config = dict(
    win_length=512,
    embed_dim=128,
    encoder_arch='tc_resnet',
    encoder_widths=[96, 96, 96],
    momentum=0.85,
    orthogonalizer='newton_schulz_5',
    epochs=49.2,
)
Rows from block 6 of the audio encoder of a small contrastive audio-text model, named by matrix and row number. Rows with one number belong to one channel. Each number is 500 + 50 x the weight over its row's rms, rounded and kept within 0 to 999. All counts start at 0. Numbers have three digits each.
After each channel's rows are labels from the 100 clips, of 14976, where the channel reaches its highest value: "top examples" is what is common among them; "loudest" is the band of the loudest frequency at the time of the peak. Only what is clearly more common there than usual is listed. The data: read English sentences (LibriTTS-R). In brackets: how many of the 100, against the usual share in percent.
# convs0: first width-7 conv (encoder.blocks.6.convs.0.weight, 96x96x7, each kernel summed), inputs 0-47
# convs1: second width-7 conv (encoder.blocks.6.convs.1.weight, 96x96x7, transposed, each kernel summed), outputs 0-47

convs0.89:474531484447481550438566493481494504537567540429489532418446485460577465518485494386535549676515477443478481486525452502484485552413553493564534
convs1.89:570386477509480469459486466472481612566506445445478528501431457484559514485541485480588465502436539490532411505480633420444562615555531524484487
top examples: the word "was" (75 vs 15.2); the word "he" (47 vs 17.4); the word "that" (31 vs 13.4)
loudest: 250 to 500 Hz (48 vs 13.4)

convs0.2:419475534438470405536465451493454455531461476411425437429517505513487484483515395492463417456551426534479467480458432486505516456586457405546486
convs1.2:549511466526464531574448548520382489447480478536461627504555404498498480442482509601540525545524492469495461488460451517448490499424458457484511
top examples: the word "to" (76 vs 29.5)
loudest: 4000 to 8000 Hz (35 vs 5.2); 2000 to 4000 Hz (29 vs 2.2)

convs0.63:521501548491486372462483517555551542520497499499511504516546570478442467517485534326427470468473578492405500483473569547545536617514494538487464
convs1.63:544478429423465425431468584474473570502439536589499506461526485523522495551540523496493457639528456453502534430531537456482470580453493498424524
top examples: the word "was" (36 vs 15.2); the word "this" (28 vs 6.5); the word "mr" (26 vs 1.9)
loudest: 250 to 500 Hz (42 vs 13.4)

convs0.67:503564487521487513494561537512489510545477438434532460458511571461494519443415497580468400415429466488463483475414494587525515534444483494551487
convs1.67:517496525568537569469435468525492581526534577420511490436489500398443500547484471546409435460370505535582481498481496519546427523535442539552524
top examples: the word "the" (95 vs 49); the word "of" (53 vs 25.1)
loudest: 2000 to 4000 Hz (49 vs 2.2)

convs0.76:521526430540455559513459474543513536535491523441491512496466455360442471494501464464456512493486496623505479485563543517524473503489483482461489
convs1.76:474445492498553560554394548510508460486453440439462564535559453502449634473455484510433482498460498485492562560481573528449412484547516552462443
top examples: the word "she" (85 vs 8.5); the word "said" (52 vs 9.6)
loudest: 2000 to 4000 Hz (70 vs 2.2)

convs0.72:520522582473383500503484481378473356532543373484494514509486489518496526486533484556489555425528502513549522521495539473505473371517454469470470
convs1.72:506540445461436508561502520432530481410408548509441422511492451448426581499454514447542499446426537489447502502505420470502470453371496475534510
top examples: the word "was" (36 vs 15.2); the word "she" (28 vs 8.5)
loudest: 250 to 500 Hz (55 vs 13.4)

convs0.50:509504476581481500515548536510430495572456581503525537538522640596488509457458480481429570497480541499490545476553620555567490445492540468522484
convs1.50:409491437426429442417529515563489426456475547518474504495474503457442513417402448599535473516436506449516483467474470451486510486417484486590481
top examples: the word "the" (97 vs 49)
loudest: 500 to 1000 Hz (25 vs 7.3)

convs0.80:529501464564440433587516507500527484493436475404523508504446503508511451530544422502543529448589499549482442496489539478502521418444496549531551
convs1.80:608572447489492489488440484559466534421553468504555531491536565469485527579531561599403498532497542435475540425590525458431510509566440554465568
top examples: the word "she" (66 vs 8.5); the word "was" (63 vs 15.2); the word "her" (26 vs 7.6)
loudest: 250 to 500 Hz (49 vs 13.4)

convs0.87:491511498483477465530468480416567382478382491469517490410471471515588470502485526511417460416539491471451471569475382475528553550519476514493474
convs1.87:455514469403558402472537522522475510522487526491477545508502448367465462543569487432496512539501498480535397474438454471495537509378521493498548
top examples: the word "mr" (29 vs 1.9)
loudest: 4000 to 8000 Hz (43 vs 5.2)

convs0.39:489461423534612500464508520432558484530438544543511527538556445467513445500445488460550509502463554585540562460573535462484478390502509492510525
convs1.39:420512501501594544508512537358561536506469481441433531458518499505598527528448441513487437501447463457465478480515584471505434432458444508471436
top examples: the word "said" (93 vs 9.6)
loudest: 4000 to 8000 Hz (27 vs 5.2)

convs0.83:605495503547500549420585467496561557496557556415463549495483509521494457559506504394436522499496483504510416556491524429453435490470490538486577
convs1.83:499534515479515566523488469462494481504517490491570504578486559437510485580517448466477521368395508495573527425450435468447519493566458475455482
top examples: the word "was" (89 vs 15.2); the word "he" (59 vs 17.4); the word "she" (38 vs 8.5)
loudest: 250 to 500 Hz (34 vs 13.4)

convs0.57:439486525543492528438529493575522491492567572575468522465579426489479508547471454405557540481553461639482528486561421511552536516430490514506482
convs1.57:436461545467508436373494529493573514516426560441414541426547547490489543500375423529438430492416444464455546477555501550555466465474501501465467
top examples: the word "she" (80 vs 8.5); the word "said" (34 vs 9.6); the word "her" (25 vs 7.6)
loudest: 2000 to 4000 Hz (79 vs 2.2)

convs0.79:516539433567470501479497535446551456541373485429524477495387560404528577414502446488407500500546500569422527490518522505513446488519546508455515
convs1.79:514598455500502554399501496518474503553607544523419495568553502527522543544438465473444541450471491496481492491563593488517439512534443560471551
top examples: the word "was" (35 vs 15.2)
loudest: 250 to 500 Hz (43 vs 13.4)

convs0.84:486513436519533429434511569466592525538417501551446529543440479414494432494496429501513467545520522523427520483523481527562503431452552570515509
convs1.84:526521505439579493418555429451524447497462467451396546478505462379523499419444569447498551448561518541471461487567465473554457495464534559456460
top examples: the word "said" (68 vs 9.6); the word "he" (38 vs 17.4)
loudest: 500 to 1000 Hz (44 vs 7.3)

convs0.48:481544464465419434495529468458496441491477488497499558487502481449493504462555487541496410558540450478462394531506499490457583374507515557451535
convs1.48:559529496462479640540519509567428436444640505467529504478509542482506444470490538523477537539496454432551450500519481545532479422499484537431536
top examples: the word "i" (58 vs 20.8); the word "it" (36 vs 15.5)
loudest: 250 to 500 Hz (36 vs 13.4)

convs0.32:559546455519549463450476502411498433458557527496499490444519491462576497568526541502457577437549487550494488448520546424538473423479528531455428
convs1.32:514488492431537538510562481583460623527551501485519405501460470469400474566495405468550562497443556562517469517578565487582489607543486484497521
top examples: the word "was" (46 vs 15.2)
loudest: 4000 to 8000 Hz (30 vs 5.2)

convs0.25:501576546497535470464462535547497519550469534448463589403557518448467420542514490523416365476512433550533474502493398542571508517552493604466567
convs1.25:475455572523606513488426505552509495494504587458606614505586500522494569490537482555363343452442527540542524444559545546509451585424507475514454
top examples: the word "the" (75 vs 49)
loudest: 2000 to 4000 Hz (30 vs 2.2)