python train.py --text_encoder_width=128 --text_encoder_layers=12 --text_encoder_norm="layernorm" --optimizer="muon" --final_lr_fraction=0
Rows from block 6 of the audio encoder of a small contrastive audio-text model, named by matrix and row number. Rows with one number belong to one channel. Each number is 128 + 24 x the weight over its row's rms, rounded and kept within 0 to 255. All counts start at 0.
After each channel's rows are labels from the 100 clips, of 14976, where the channel reaches its highest value: "strongest on" is what is common among them; "loudest" is the band of the loudest frequency at the time of the peak. Only what is clearly more common there than usual is listed. The data: read English sentences (LibriTTS-R).
# convs0: first width-7 conv (encoder.blocks.6.convs.0.weight, 96x96x7, each kernel summed), inputs 48-95
# convs1: second width-7 conv (encoder.blocks.6.convs.1.weight, 96x96x7, transposed, each kernel summed), outputs 48-95

convs0.79 [124  87  87  78 132  86 112  93 150 114  92 133  98 103  87 119 148 133 135  98 140 129 107 131 144 145  89 158 131 121  83 115  99 156 104 151 150 115 110 123 110 139 132 118 125 106 150  99]
convs1.79 [145 124 113 127 119 126 131 116  80 176 126 108  91 112 136 101 118 128 129 145 129 189 157  72 134 166 166 109 110 132 162 149 166 152 128 129  98 135 130  72 121 121 164 134  97 148 102 119]
strongest on: the word "was"
loudest: 250 to 500 Hz

convs0.72 [135 143 137 131 100 108 103  67 120 143 103 149 127 134 145 110 153  85 143 135  99 126 114 132  75 105 165 132  95 113 156  81 145 114 145 128 114 120  93 142 116 153  96 115 116  88 136 143]
convs1.72 [122  56 172 145  78 107 148 110 129 108 102 155 151 134 112 117 151  87 130 107 110 115 112 141  89 103  95 118 116 122 129 136 122 116 113 115 101 156 168 100 121 145 138 115 125 154  88 108]
strongest on: the word "was"; the word "she"
loudest: 250 to 500 Hz

convs0.32 [146 107 118 121  92 107 135 132 128 121 116 117 112 127 126  83 124 156 136 110 109 167 119 111 160  99  75 112  96 117 105  87 123 142 123 135 116  79  56 134 111 189  86 142 102 153 151 119]
convs1.32 [106 159 119 119 111 121 130 165 140 131 150 114 117 167 151 142 116 108 122 117 148 130 166 164 166 192  96 125 117 121 127 149 173 111 107 134 138 147 115 110 101 102 134  78 113 106 120 122]
strongest on: the word "was"
loudest: 4000 to 8000 Hz

convs0.50 [118 154  88 166 112 171 122 127 135 141 114  74 117 146 125 133 131  77 190 155 104 146  99 131 152 115 136 135 154 179 161 112 117 137 110 115 150 108 157 140  97 130 107 136 130 114 104 125]
convs1.50 [144 137 132 114 103 166  90 159 122 148 127 164 101 128 120 137  81 115 146 153 126 137 131  74 105 135  88 109 107 102 167  83 142 137 120 118 119  85 143 159 120 175 113 124 128 101 107 145]
strongest on: the word "the"
loudest: 500 to 1000 Hz

convs0.84 [116 141 118 134 178  83 159 135 154 162 140 116 156 141 126 134 124 156 154 129  95 111 144 103 144 145 125  82 168 120 153 136 102 137  91  72 142  87 127 122 109 108 116  98 177 156 174 112]
convs1.84 [137  85 104 143 194 116 160 132 125 117 161 123 175 150  92 109 127 135 146 105  80 106  99 135 125 135 171 126 140  97 123 119 102 127  88 101 125 100 148 116 128 117 126 149 100 148 137 134]
strongest on: the word "said"; the word "he"
loudest: 500 to 1000 Hz

convs0.2 [126 117 137 130  95 137 153 129 163 109  88 127  96 149 121  91 126 106 104 118 116  75 111 105 123 127 169 121 131 127 145  75 116 116 172 131 100 110 102  96 138  74 117 118  97 101 127 129]
convs1.2 [150 129 148 163  85  69 117 126  97  82 117 139 134 170 126 129 125 145 103 111  93  98 128 150  88  99 137 128 135 147 125 154 136 126 139 155 173 174 182  95 138 141 111 142 131 143 159 135]
strongest on: the word "to"
loudest: 4000 to 8000 Hz; 2000 to 4000 Hz

convs0.57 [ 93 122 125 136 119  73 128 129 145 129 134  87 105 148 113 154 111 119 147 110 133 138 134  62 116  96 161 138  95 124 117 134 153 134 167  95 105  89 139 109 165 129  71 136 113 144 150 105]
convs1.57 [ 97 134 109 164 142 133 106 153 104  78 117 117 158 162 135 149 119 131 159 113 140 121 128  86 100 156 136 160 150 169 124 138 133 117 112 117 160  98 141 132 121 146 118 138 123 146 161  77]
strongest on: the word "she"; the word "said"; the word "her"
loudest: 2000 to 4000 Hz

convs0.89 [104 127 162 170 138  83 137 127 167 121 121 132 133 133 117 150 127 164 161  82 136  84 142 174 129 105  88 103 142 137 114 126 102  94 149 133 138 109  87 126 128 117 123  95 134 114 113  99]
convs1.89 [147 115 116 130 154 123 152 144 125 131 154 111 128 135 125 111 103 107 112 113 147  91 120 151 154 102 126 114 127 155  93 139 120 138  84 119 105 104  79 151 141 116  57 104 123 154 123 141]
strongest on: the word "was"; the word "he"; the word "that"
loudest: 250 to 500 Hz

convs0.76 [158 137 102 128 115 140 183 153 193 122  81  64 120 164 136 157  83 173  95 140  98 102 116 122 129 141 158 124 129 151 160 105 157 119 130 132 119 134 108 129 137 155 104 107  83 121 173 109]
convs1.76 [ 99 146  97 126  48 113 137  99  99  96 101 128 127 199  96 117 128 123 127 122 139 142 124 119 112 179 120 110 123 124 129 106 152 137 111 137 113 153 111 132 102 123 154 115 119 109 148 167]
strongest on: the word "she"; the word "said"
loudest: 2000 to 4000 Hz

convs0.80 [ 87  98  89  86 155 123 111 131 101 142 143 111 110 122 149 135 140 120 173  82  71 103 110 124 128 145 138 120 143 137  69 112 141 121  85 147 129  81 152  67 101 164 143 129 143 155 123 136]
convs1.80 [119 119 158 100 168 145 102 162 126 150 144 115 127 140 115  93  96 124 137 116 153 182 145 121 116 129 164 147 127  86 118 140 160  75 132 143 130 125  77 119 116 149 133 117 107 155 132 129]
strongest on: the word "she"; the word "was"; the word "her"
loudest: 250 to 500 Hz

convs0.48 [ 98 135 122 113 156 120 152 113 138 133 101  98 143  78 117 147 100 117 110 113 116  86 120 110 103 142 151  89 141 119 101 127  66 148 106  74 121  70  95 167 124 126 154 146 120 170 101 120]
convs1.48 [114 152 111 196 128 117 154 151 146 114 171 101 157  86 102 134 127 154 109 111 151 141 141 116 152 130 118 144 118 140 109 142 172 157 111 153 125 123 115  66 153 109 102  99 107 115 136  85]
strongest on: the word "i"; the word "it"
loudest: 250 to 500 Hz

convs0.63 [159  98 126 125  76 106  96 106 124 123 122 112  75 121 119 142 131 180 160 117 151 132 135 129 162 155 104 146 136 129 123 146 118 115 107 120 115 153 130 110 117  71 145 104 160 151 154 106]
convs1.63 [101  65 126 103 114 142 105 120 100 132 113 144 147 150 129 107 117 120  96 107  72 157 144 133 133  91 128 110 146 123 145 129 167 101 114 148  97 155 162  75 109 136 116 160 111 109  94 139]
strongest on: the word "was"; the word "this"; the word "mr"
loudest: 250 to 500 Hz

convs0.87 [106 110 138 102  92  49 151 145 110 157 145 123 136 132 180 145 163 145 136 124  86 126 113 180 145 148 108 122 143 143 125 110  90 141 162 121 149 138 150 114 114 116 124 162 123 143 117 142]
convs1.87 [145  81 128 119 123 103 107 128 124 143 161 115 131 152  98 141 107 132 144 109 123 123 102 129 124 131  95  89 121 101 126 156 167 117 135 154 147 187 169 131 108 166 164 111 102  95 158  69]
strongest on: the word "mr"
loudest: 4000 to 8000 Hz

convs0.39 [104 146 120 176 152 110 117 131 138 173 123  42 145 153 116 133 143 135 146 146  94 114 129 104 117 131 191 114 154 116 124 153 120 116 175 135 116 111 125 133  74 151 111 117 136 137 105  92]
convs1.39 [ 97 152  94 114 141 119 133 106 150 130 127  68 160 164 133  70 122 130 112 129 144 122 115 105 123 118 176 152 156 128 136 159 145 164 128 111 130 131 141 133 104 122 100  83 113 102  98  78]
strongest on: the word "said"
loudest: 4000 to 8000 Hz

convs0.25 [129 116 175 117 142 128 150 158 106 107 139 138 132 154 131 116 154 115 102 143  87 135 136 111  72  99 176 135 107 117  84 135 129 136 144  99 140 101 119 139 119  83 131 146 107 164 126 114]
convs1.25 [138 139 131 114 120 138 134 144 128  97 157 135 140 156  98 110 110 154 141 124 140 143 118  94  86 126 160 121 136 146 118 124 149 136 110  91 140 152 158 139 118 166 145 130 126 127 119  98]
strongest on: the word "the"
loudest: 2000 to 4000 Hz

convs0.67 [137 172 140 124 133 150 138 164 109  89  82 152  78 128 152 126 105  96 149 164 143 146 101 117 129 136 173 115 118 151  81 114 141 146  85 100 179 100  98 163 127 120 147 146 100 118 139 115]
convs1.67 [137 122 177 156 114 149 142 164  80 108 120 138 121 115 102 106 146  94 123 102 129 140 123 124 133 136 113 129 106 154 113  72 130  79 121  67 166 101 129 145 127 117 134 123 134 120  89 115]
strongest on: the word "the"; the word "of"
loudest: 2000 to 4000 Hz