From a checkpoint of a small contrastive audio-text model: 15625 training examples.
Rows from block 8 of the text encoder of a small contrastive audio-text model, named by matrix and row number. Rows with one number belong to one neuron. Each number is 500 + 25 x the weight over its row's rms, rounded and kept within 0 to 999. All counts start at 0. Numbers have three digits each.
After each neuron's rows are labels from the 100 texts, of 14976, where the neuron reaches its highest value: "fires on" is the input token at the peak. Only what is clearly more common there than usual is listed. The data: read English sentences (LibriTTS-R).
# fc1: MLP up (text_encoder.blocks.8.mlp.fc1.weight, 384x128), inputs 0-127
# fc2: MLP down (text_encoder.blocks.8.mlp.fc2.weight, 128x384, transposed), outputs 0-127

fc1.219:498505507524511504491477480508510471490493484508496480496493515553513498513552467518499490510520499524467515521533498455498504532479497537493479438457462469491498500495434497488488553510489456473483469493534513484502484472453503498544511544536517499470486510542538533513529532471505500549464489552480540516476486483508506505491461492513497503492515470505444509540508514495482495546506
fc2.219:494494523508475507479459520506489522553498466520486502487489515463502513503491491485491527484505558489511508522479533496501472497511468478485472508470438497445482529544521498516519505518516487491528540522526536464557512480493526486496460467473499508518461533498489464482537489471504494456487448491535474477520538502544530478535543504489491548468510493508513478504541482475495489483532
fires on: "was"; "is"

fc1.176:484498488511504542517495518513506510486485502489476475497517527542563482506507535497545507492506504482504517516519503511464440529492480479513484508479500488469451490457460526463511515476521475488471447494482510482504483480497530504508507534496467469524516502530471497514443546549475498495485476550523510452512517464533534492505440531462493523462499522489488518485505505507483549523529
fc2.176:516554521479448471505526517552500482467559524484517550551478495537502479484531468513519505471495490458518507486516475483522539528527514489497483508513463510528512471539509517504506554490472485498441493500539516482546503505508493488525509489456490495469472503520505503488511458511541504489529487474496468484462443493475489488520517484512495488534506496520455490476535518480484475517481
fires on: "yes"; "this"

fc1.370:487471465491460512550500530487539531518512529482499490496451511506494499462468521507513505504513534459494495507530513491433478486548502537522542500464466467471482500501503464492517554471486482527474480498488506509511505489522487511516530491526411472481439536490520537476516490502511495513500509507477504500522478514501496530525475451511539489489501482515490542550509510505499526487509
fc2.370:523485523496513514487555500541509476497478504509520504510498515516498521488549483501486499494502502473477503506456511495478507484498526542494473502444512479495483521497448496492481486500518509493424473531508514513542468482523479479482512552507526462486511513492532502507554487528530496516545566491495462519510464491502505505436474448447482534485524517516455481526513489485521477504497
fires on: "a"

fc1.346:469529487518494475491444478491491488503505488492460511530545529524504499488502501487498519515563462526496469488483503533472489486479491486511474526474502460504455541435512530548514505524487512559531498473530490492499479491488487529513536521481488458492495503551504485478529517534490516533487514449491467543489522447487503515462511486503474469499533495487484517538537497522537478497512
fc2.346:524489491506423519459479581500470542490515539485527501476502522501480504522526531509518525531485511504531557483510464495488473534461470519492474491517506527517494491514533501513510541516506462484488506505500502516430464512540493453499443482499491509480500512497506487522489501501490525479499503489508507510469505516526489481479511489511479528495519461519554486483525498437469494513463
fires on: "understand"; "exclaimed"

fc1.40:509513498493582551515475503488494489493465541478519494527521529478544508497477484448477513494505480506488494511473492534485494488472518509475448524527454529494454502501519461464503492476484462530497546494435496468508507480483498490519483481514488480508495497533484543486524474483483508531492519539509493478510516543485511500468502496553505511520490520473513501508471491539458505435523
fc2.40:484478484487522470486543531517540512510540504502460516548514476527511492493495533517530438470514464519470486535520520530520474522480497503469489506444497518546499509499479465526498477513495499528518494460471517548509498511475460513465514462482496533493486572460498442499501504475489466547517503504506475488521467512504496517503493495493511497478522501475518488479479508450460462521510
fires on: "and"; "of"

fc1.88:502534498520506474458529491472514502522470472477496501520471461510503524482492475514511519473501468536527537542502479538507457490480492523487540506438464472447493489463528477501513520510523511479518480469529507548514491493498468494502549548514511514480498477541506500514485506563464544548488496479516525507538485478454527490512466499517448493501500499488461525484495511507478501482525
fc2.88:505483470523510509508486529497499523521482480531458489501480503542518477487542497511505533502562484475476545493522507516483490504499517521472486449519469455524469513529514477503520473523514471520509496466473476510520482550504488468522497534469479484524475464529494486523471502494514529447500549474485515517519479491541508479510486524463436457461488508514466522548511516509500505485553
fires on: "his"; "mr"; "this"; "miss"

fc1.79:538481504528507486522502497456488471514487504511516490486509507505553460477508480520552531494497514489555485540498491538493465527528485496512509448481482470527468468497488494475496476488517500491507509518541493494505484556457478493554472518526550465521457496542484487543491504533501525523496525495527488509489489482498486492537437477508487472471529511544504524492516479487449484476468
fc2.79:502487506514507505489527469522526523483476452544463499505507501539505536489470544492535520473532489552463476523539523471473473499480512485516470480523454530482518506481489483501477494503491540476515445505521475490478517490509512455446464509522454562497531502489474471489453532498516531470505499493480483523523483514508534491505504491471499520508507534524534505491506484526440529528495
fires on: "not"; "on"