From a checkpoint of a small contrastive audio-text model: 15625 training examples, 49.2 epochs.
Rows from block 4 of the text encoder, named by matrix and row number. Rows with one number belong to one attention dimension. Each number is 128 + 24 x the weight over the matrix's rms, rounded and kept within 0 to 255. All counts start at 0. Numbers have three digits each.
# q: attention query, key and value (stacked) (text_encoder.blocks.4.attn.qkv.weight, 384x128, the q third), inputs 64-127
# k: attention query, key and value (stacked) (text_encoder.blocks.4.attn.qkv.weight, 384x128, the k third), inputs 64-127
q.102:132166123121115133107151105144054152091146126086148085175179144088102136136143085133091131166146117139115102145117153179118129162105166109116146143146096105093136116138161114114168139100150158
q.103:133180103151087052199102162137140123131125125131138147081074055107139136136058069131138166150126127097162140139160157109149135104149187079164110113113110140131110147102178158102089133128125060
q.104:144128143134104153106092166153153165066153176118132144136110162110131123068098102129131150167123113156075175165142144123183098146112129139170156077167080115079150119096125113105137135151088074
q.105:116124114077102096117118122103105120125136123175051138148138136120177136085129078151113173182106155182112151153149167077165132121149110123141140130126139073163112095134160165154157110142081116
q.106:151100118100094114088140141120065112094191128143134119140136112097148146201126129158151178160137102155109154096102153174126151160137064124128090101114110175117092136087147159119100147108121152
q.107:155120102119129109113145080112148167150110104112146113117133150147102156127116177126132121142099117141120125146103143100151084107172124106173121129205128115101135085084121124128104134163145113
q.108:156096123127148123115119125094108152118160103104122078107140107098127160123122103124130121132160149114124107120107141150106165161089119101165123116118123148104111088137145166147124122150134115
q.109:142128139105133147120112104093111121106147142138154145129135174124145126145161082103132122132112159142120101092133148119158118135156123119115149149114144121143106111123135124144103134168122091
q.110:160159119131131136069162096072122103124140129093120144095120112147115142146142082137145113110169133145134067149153130118147118147089149135201160143110121138146162111159096128172127140140107159
q.111:146159130135134106118103109138137144146145118124128134114151121124162120149119095121125113131116129125148111110129116154105134135149140117115128140116120111115142111134117102125113139153104134
q.112:126124135075146127156168124110117106124122131125125171140149123125129141161143127123140117139110123098129111141115118128138136103120103120160106114106117110107128132163157131140159101148144138
q.113:145126185119102118134144147122159114138087103121157145120128145136146134147117132173132087120133178137126117106100124122093118108119143157102106102162093146136119126137118157153120115103133109
q.114:145103132121107093118128098111109150124090076137135125149112122178105095118086104137150110129156105140097147144110147131127086154112107113140133130162165159149109131149176121113111130090114136
q.115:122143126124131135125110152147105107121156146133104118125125132126142123143165127118142111141171146121120145137144128085135147160151134113093136123143164126129120149094124126160116116085126139
q.116:131145141128111113123141144152143134128094117125124132120126155140151128112157152123148124138135134120121118127137127100153125107122113119098136143103156118119116133107127123188119138135121137
q.117:119130112141119149151123150136159120099098134162119137139112147130129139124122095098134132167113145091138146141134111096131114143128115155117144139122151101154070139127148154121152078129144116
q.118:163145128114132128155139130104112093132127125125139104157152123115103146145141130132132092147110123116120129122141134116140153127141122124138088158130116133069099121116146120110133149130108109
q.119:119150112167100124094152144133095123163164153108091121140097096111144128140130160132110115127141129158145097163115131090124145129113128128148095143129128153117141137095147105170096145130079116
q.120:094137116103138115159136117130126116161117126141138142136110139148064111115145145120114124094141153143115178134123086169109107126150102142154128124097150171148102120096101121125148141119148141
q.121:134118137116115158120109126110152149087151187150136153115120169111165125142112100146135162129145138138120128134140117155137099122133134154122133097134141154150134122149155113145124124090111100
q.122:132108112147108116151152126089136119059158166138151135146133152112107164096102126145093187117111156158136158159133154098176113155124136127131167096109112138152094107165174122098145110130141102
k.102:166112082117106121123069115140107147167145187155129128127100128163163135140141116144096113084138147156113140116125185125061103139104133162145123088129162173134102138094150122182111078047100095
k.103:139097128090167126062185141142162105134123109145095122104150124142168149179168127125149130117148129100108111097112133065104151096098141086115122083133141080170119107124161113128095066108111139
k.104:046148139114156096168081165159135097122139128104091132114115119169109146104117109145110156128115140116157122129116147125157161128093093152125119137134134127112143089154149100126106130136128125
k.105:121141127102136113125152094102183105116137087060122091146168079144133187127173125038151124089134119101145108193146128086162141099196139121126119106167163157140153121085122117178135130166114170
k.106:135145136093137148145106123162142131101179099121107111142136100135147133136140097101123107118174169154114153211170137118129137167095139166161141110127111129140086124176145135129108136125126168
k.107:092105137100106144130052128144123157153144139138109122137135107124111077140079134123120113100122160148141111118105157157108110135157100149150104154146132113090126140072134117122157131133143138
k.108:075133139174075128108127143131117123111119148145157126190160113100132099142098146124178142110110133096119109099149129109121141145122136117103133096125078133126115119171131096165099180148107197
k.109:141126128139108133149142108128112132119085137175099119132148128149097137131097125063120138103138139138121142114137118137151129108135113144133113117127116137140105149153138101145137145131131133
k.110:099135147131119149096196138155143136126111122172143129114133129201078124121129128150124118134133154133158146122109092130140151103141116105095141123135163146109117137152139111126148144145095125
k.111:116152141128146129126117138126118130131122130115119122097145106125131145145106130137131117140142157116135145105129135107129127118120122139150118134165150137146114096092105124128132147102146141
k.112:113107102098154130135096144120137155115189181099134113166129114132138130131122125079127137141125118131173125106134127115154118147117128125126113131142125151111092143145130114115100117110142148
k.113:115121093173127134134087115136125134097154160098095087144129126112111125109161146134139137155094124145074151134104127126175131133130148135142119130128104137121128103136139108140108146121130075
k.114:101143144120087114120121143152142120171122144141136155132130112123121157121134138122150132141124120110113112143114142160131143138157097109116158134161113131108137090107119124156160126135109100
k.115:131130145164122153137152119137131117131112156120118164143105149154133140102147146118140107135112104124093116163145129148138165114117134128106147138091116145125096154142094167140084124155089117
k.116:103139149126131176161150086095130104143130127139079102101117148120161110126117142107159141129152108119139128128150093148130164116136168107152127169121129125164090109121122162098121124136110131
k.117:163160140123108148151144122113124102115113142131133112167104149095157139133123148077140119120109096125098105126113172114124144105098137097120127161128117131155129132128134129152148142127146114
k.118:117108105117117158137114092126130133146151134140147085115121091152145122114126124107124097114148117147113132153150136157153111154103143133142139126126141091118139125104105123151124113117119127
k.119:116110159106134157084127120132159163170142120134097125125138134155154125143138106172128143107135141133135145134152090147099100111162138153132113139082125117139110134129124123106100133124144123
k.120:127121162084133125132107145137129104123141113099140111122109158133147135125101135118095143125087118136062130137125151153130100134124188154091097130118172149111114121145132132163152086193096113
k.121:169129129170148117104119196152148123108104144119121136148106120120097166134129140117146116126120144125118119080083136062122121137150104129122103140140124164152107143172142109119110158125151142
k.122:179120104114106125102138139154154120107133088166166111145127100116091104153149101127128126132135135133146142104132144139099116149142086102152128120128123120119151164140130086120121095119144170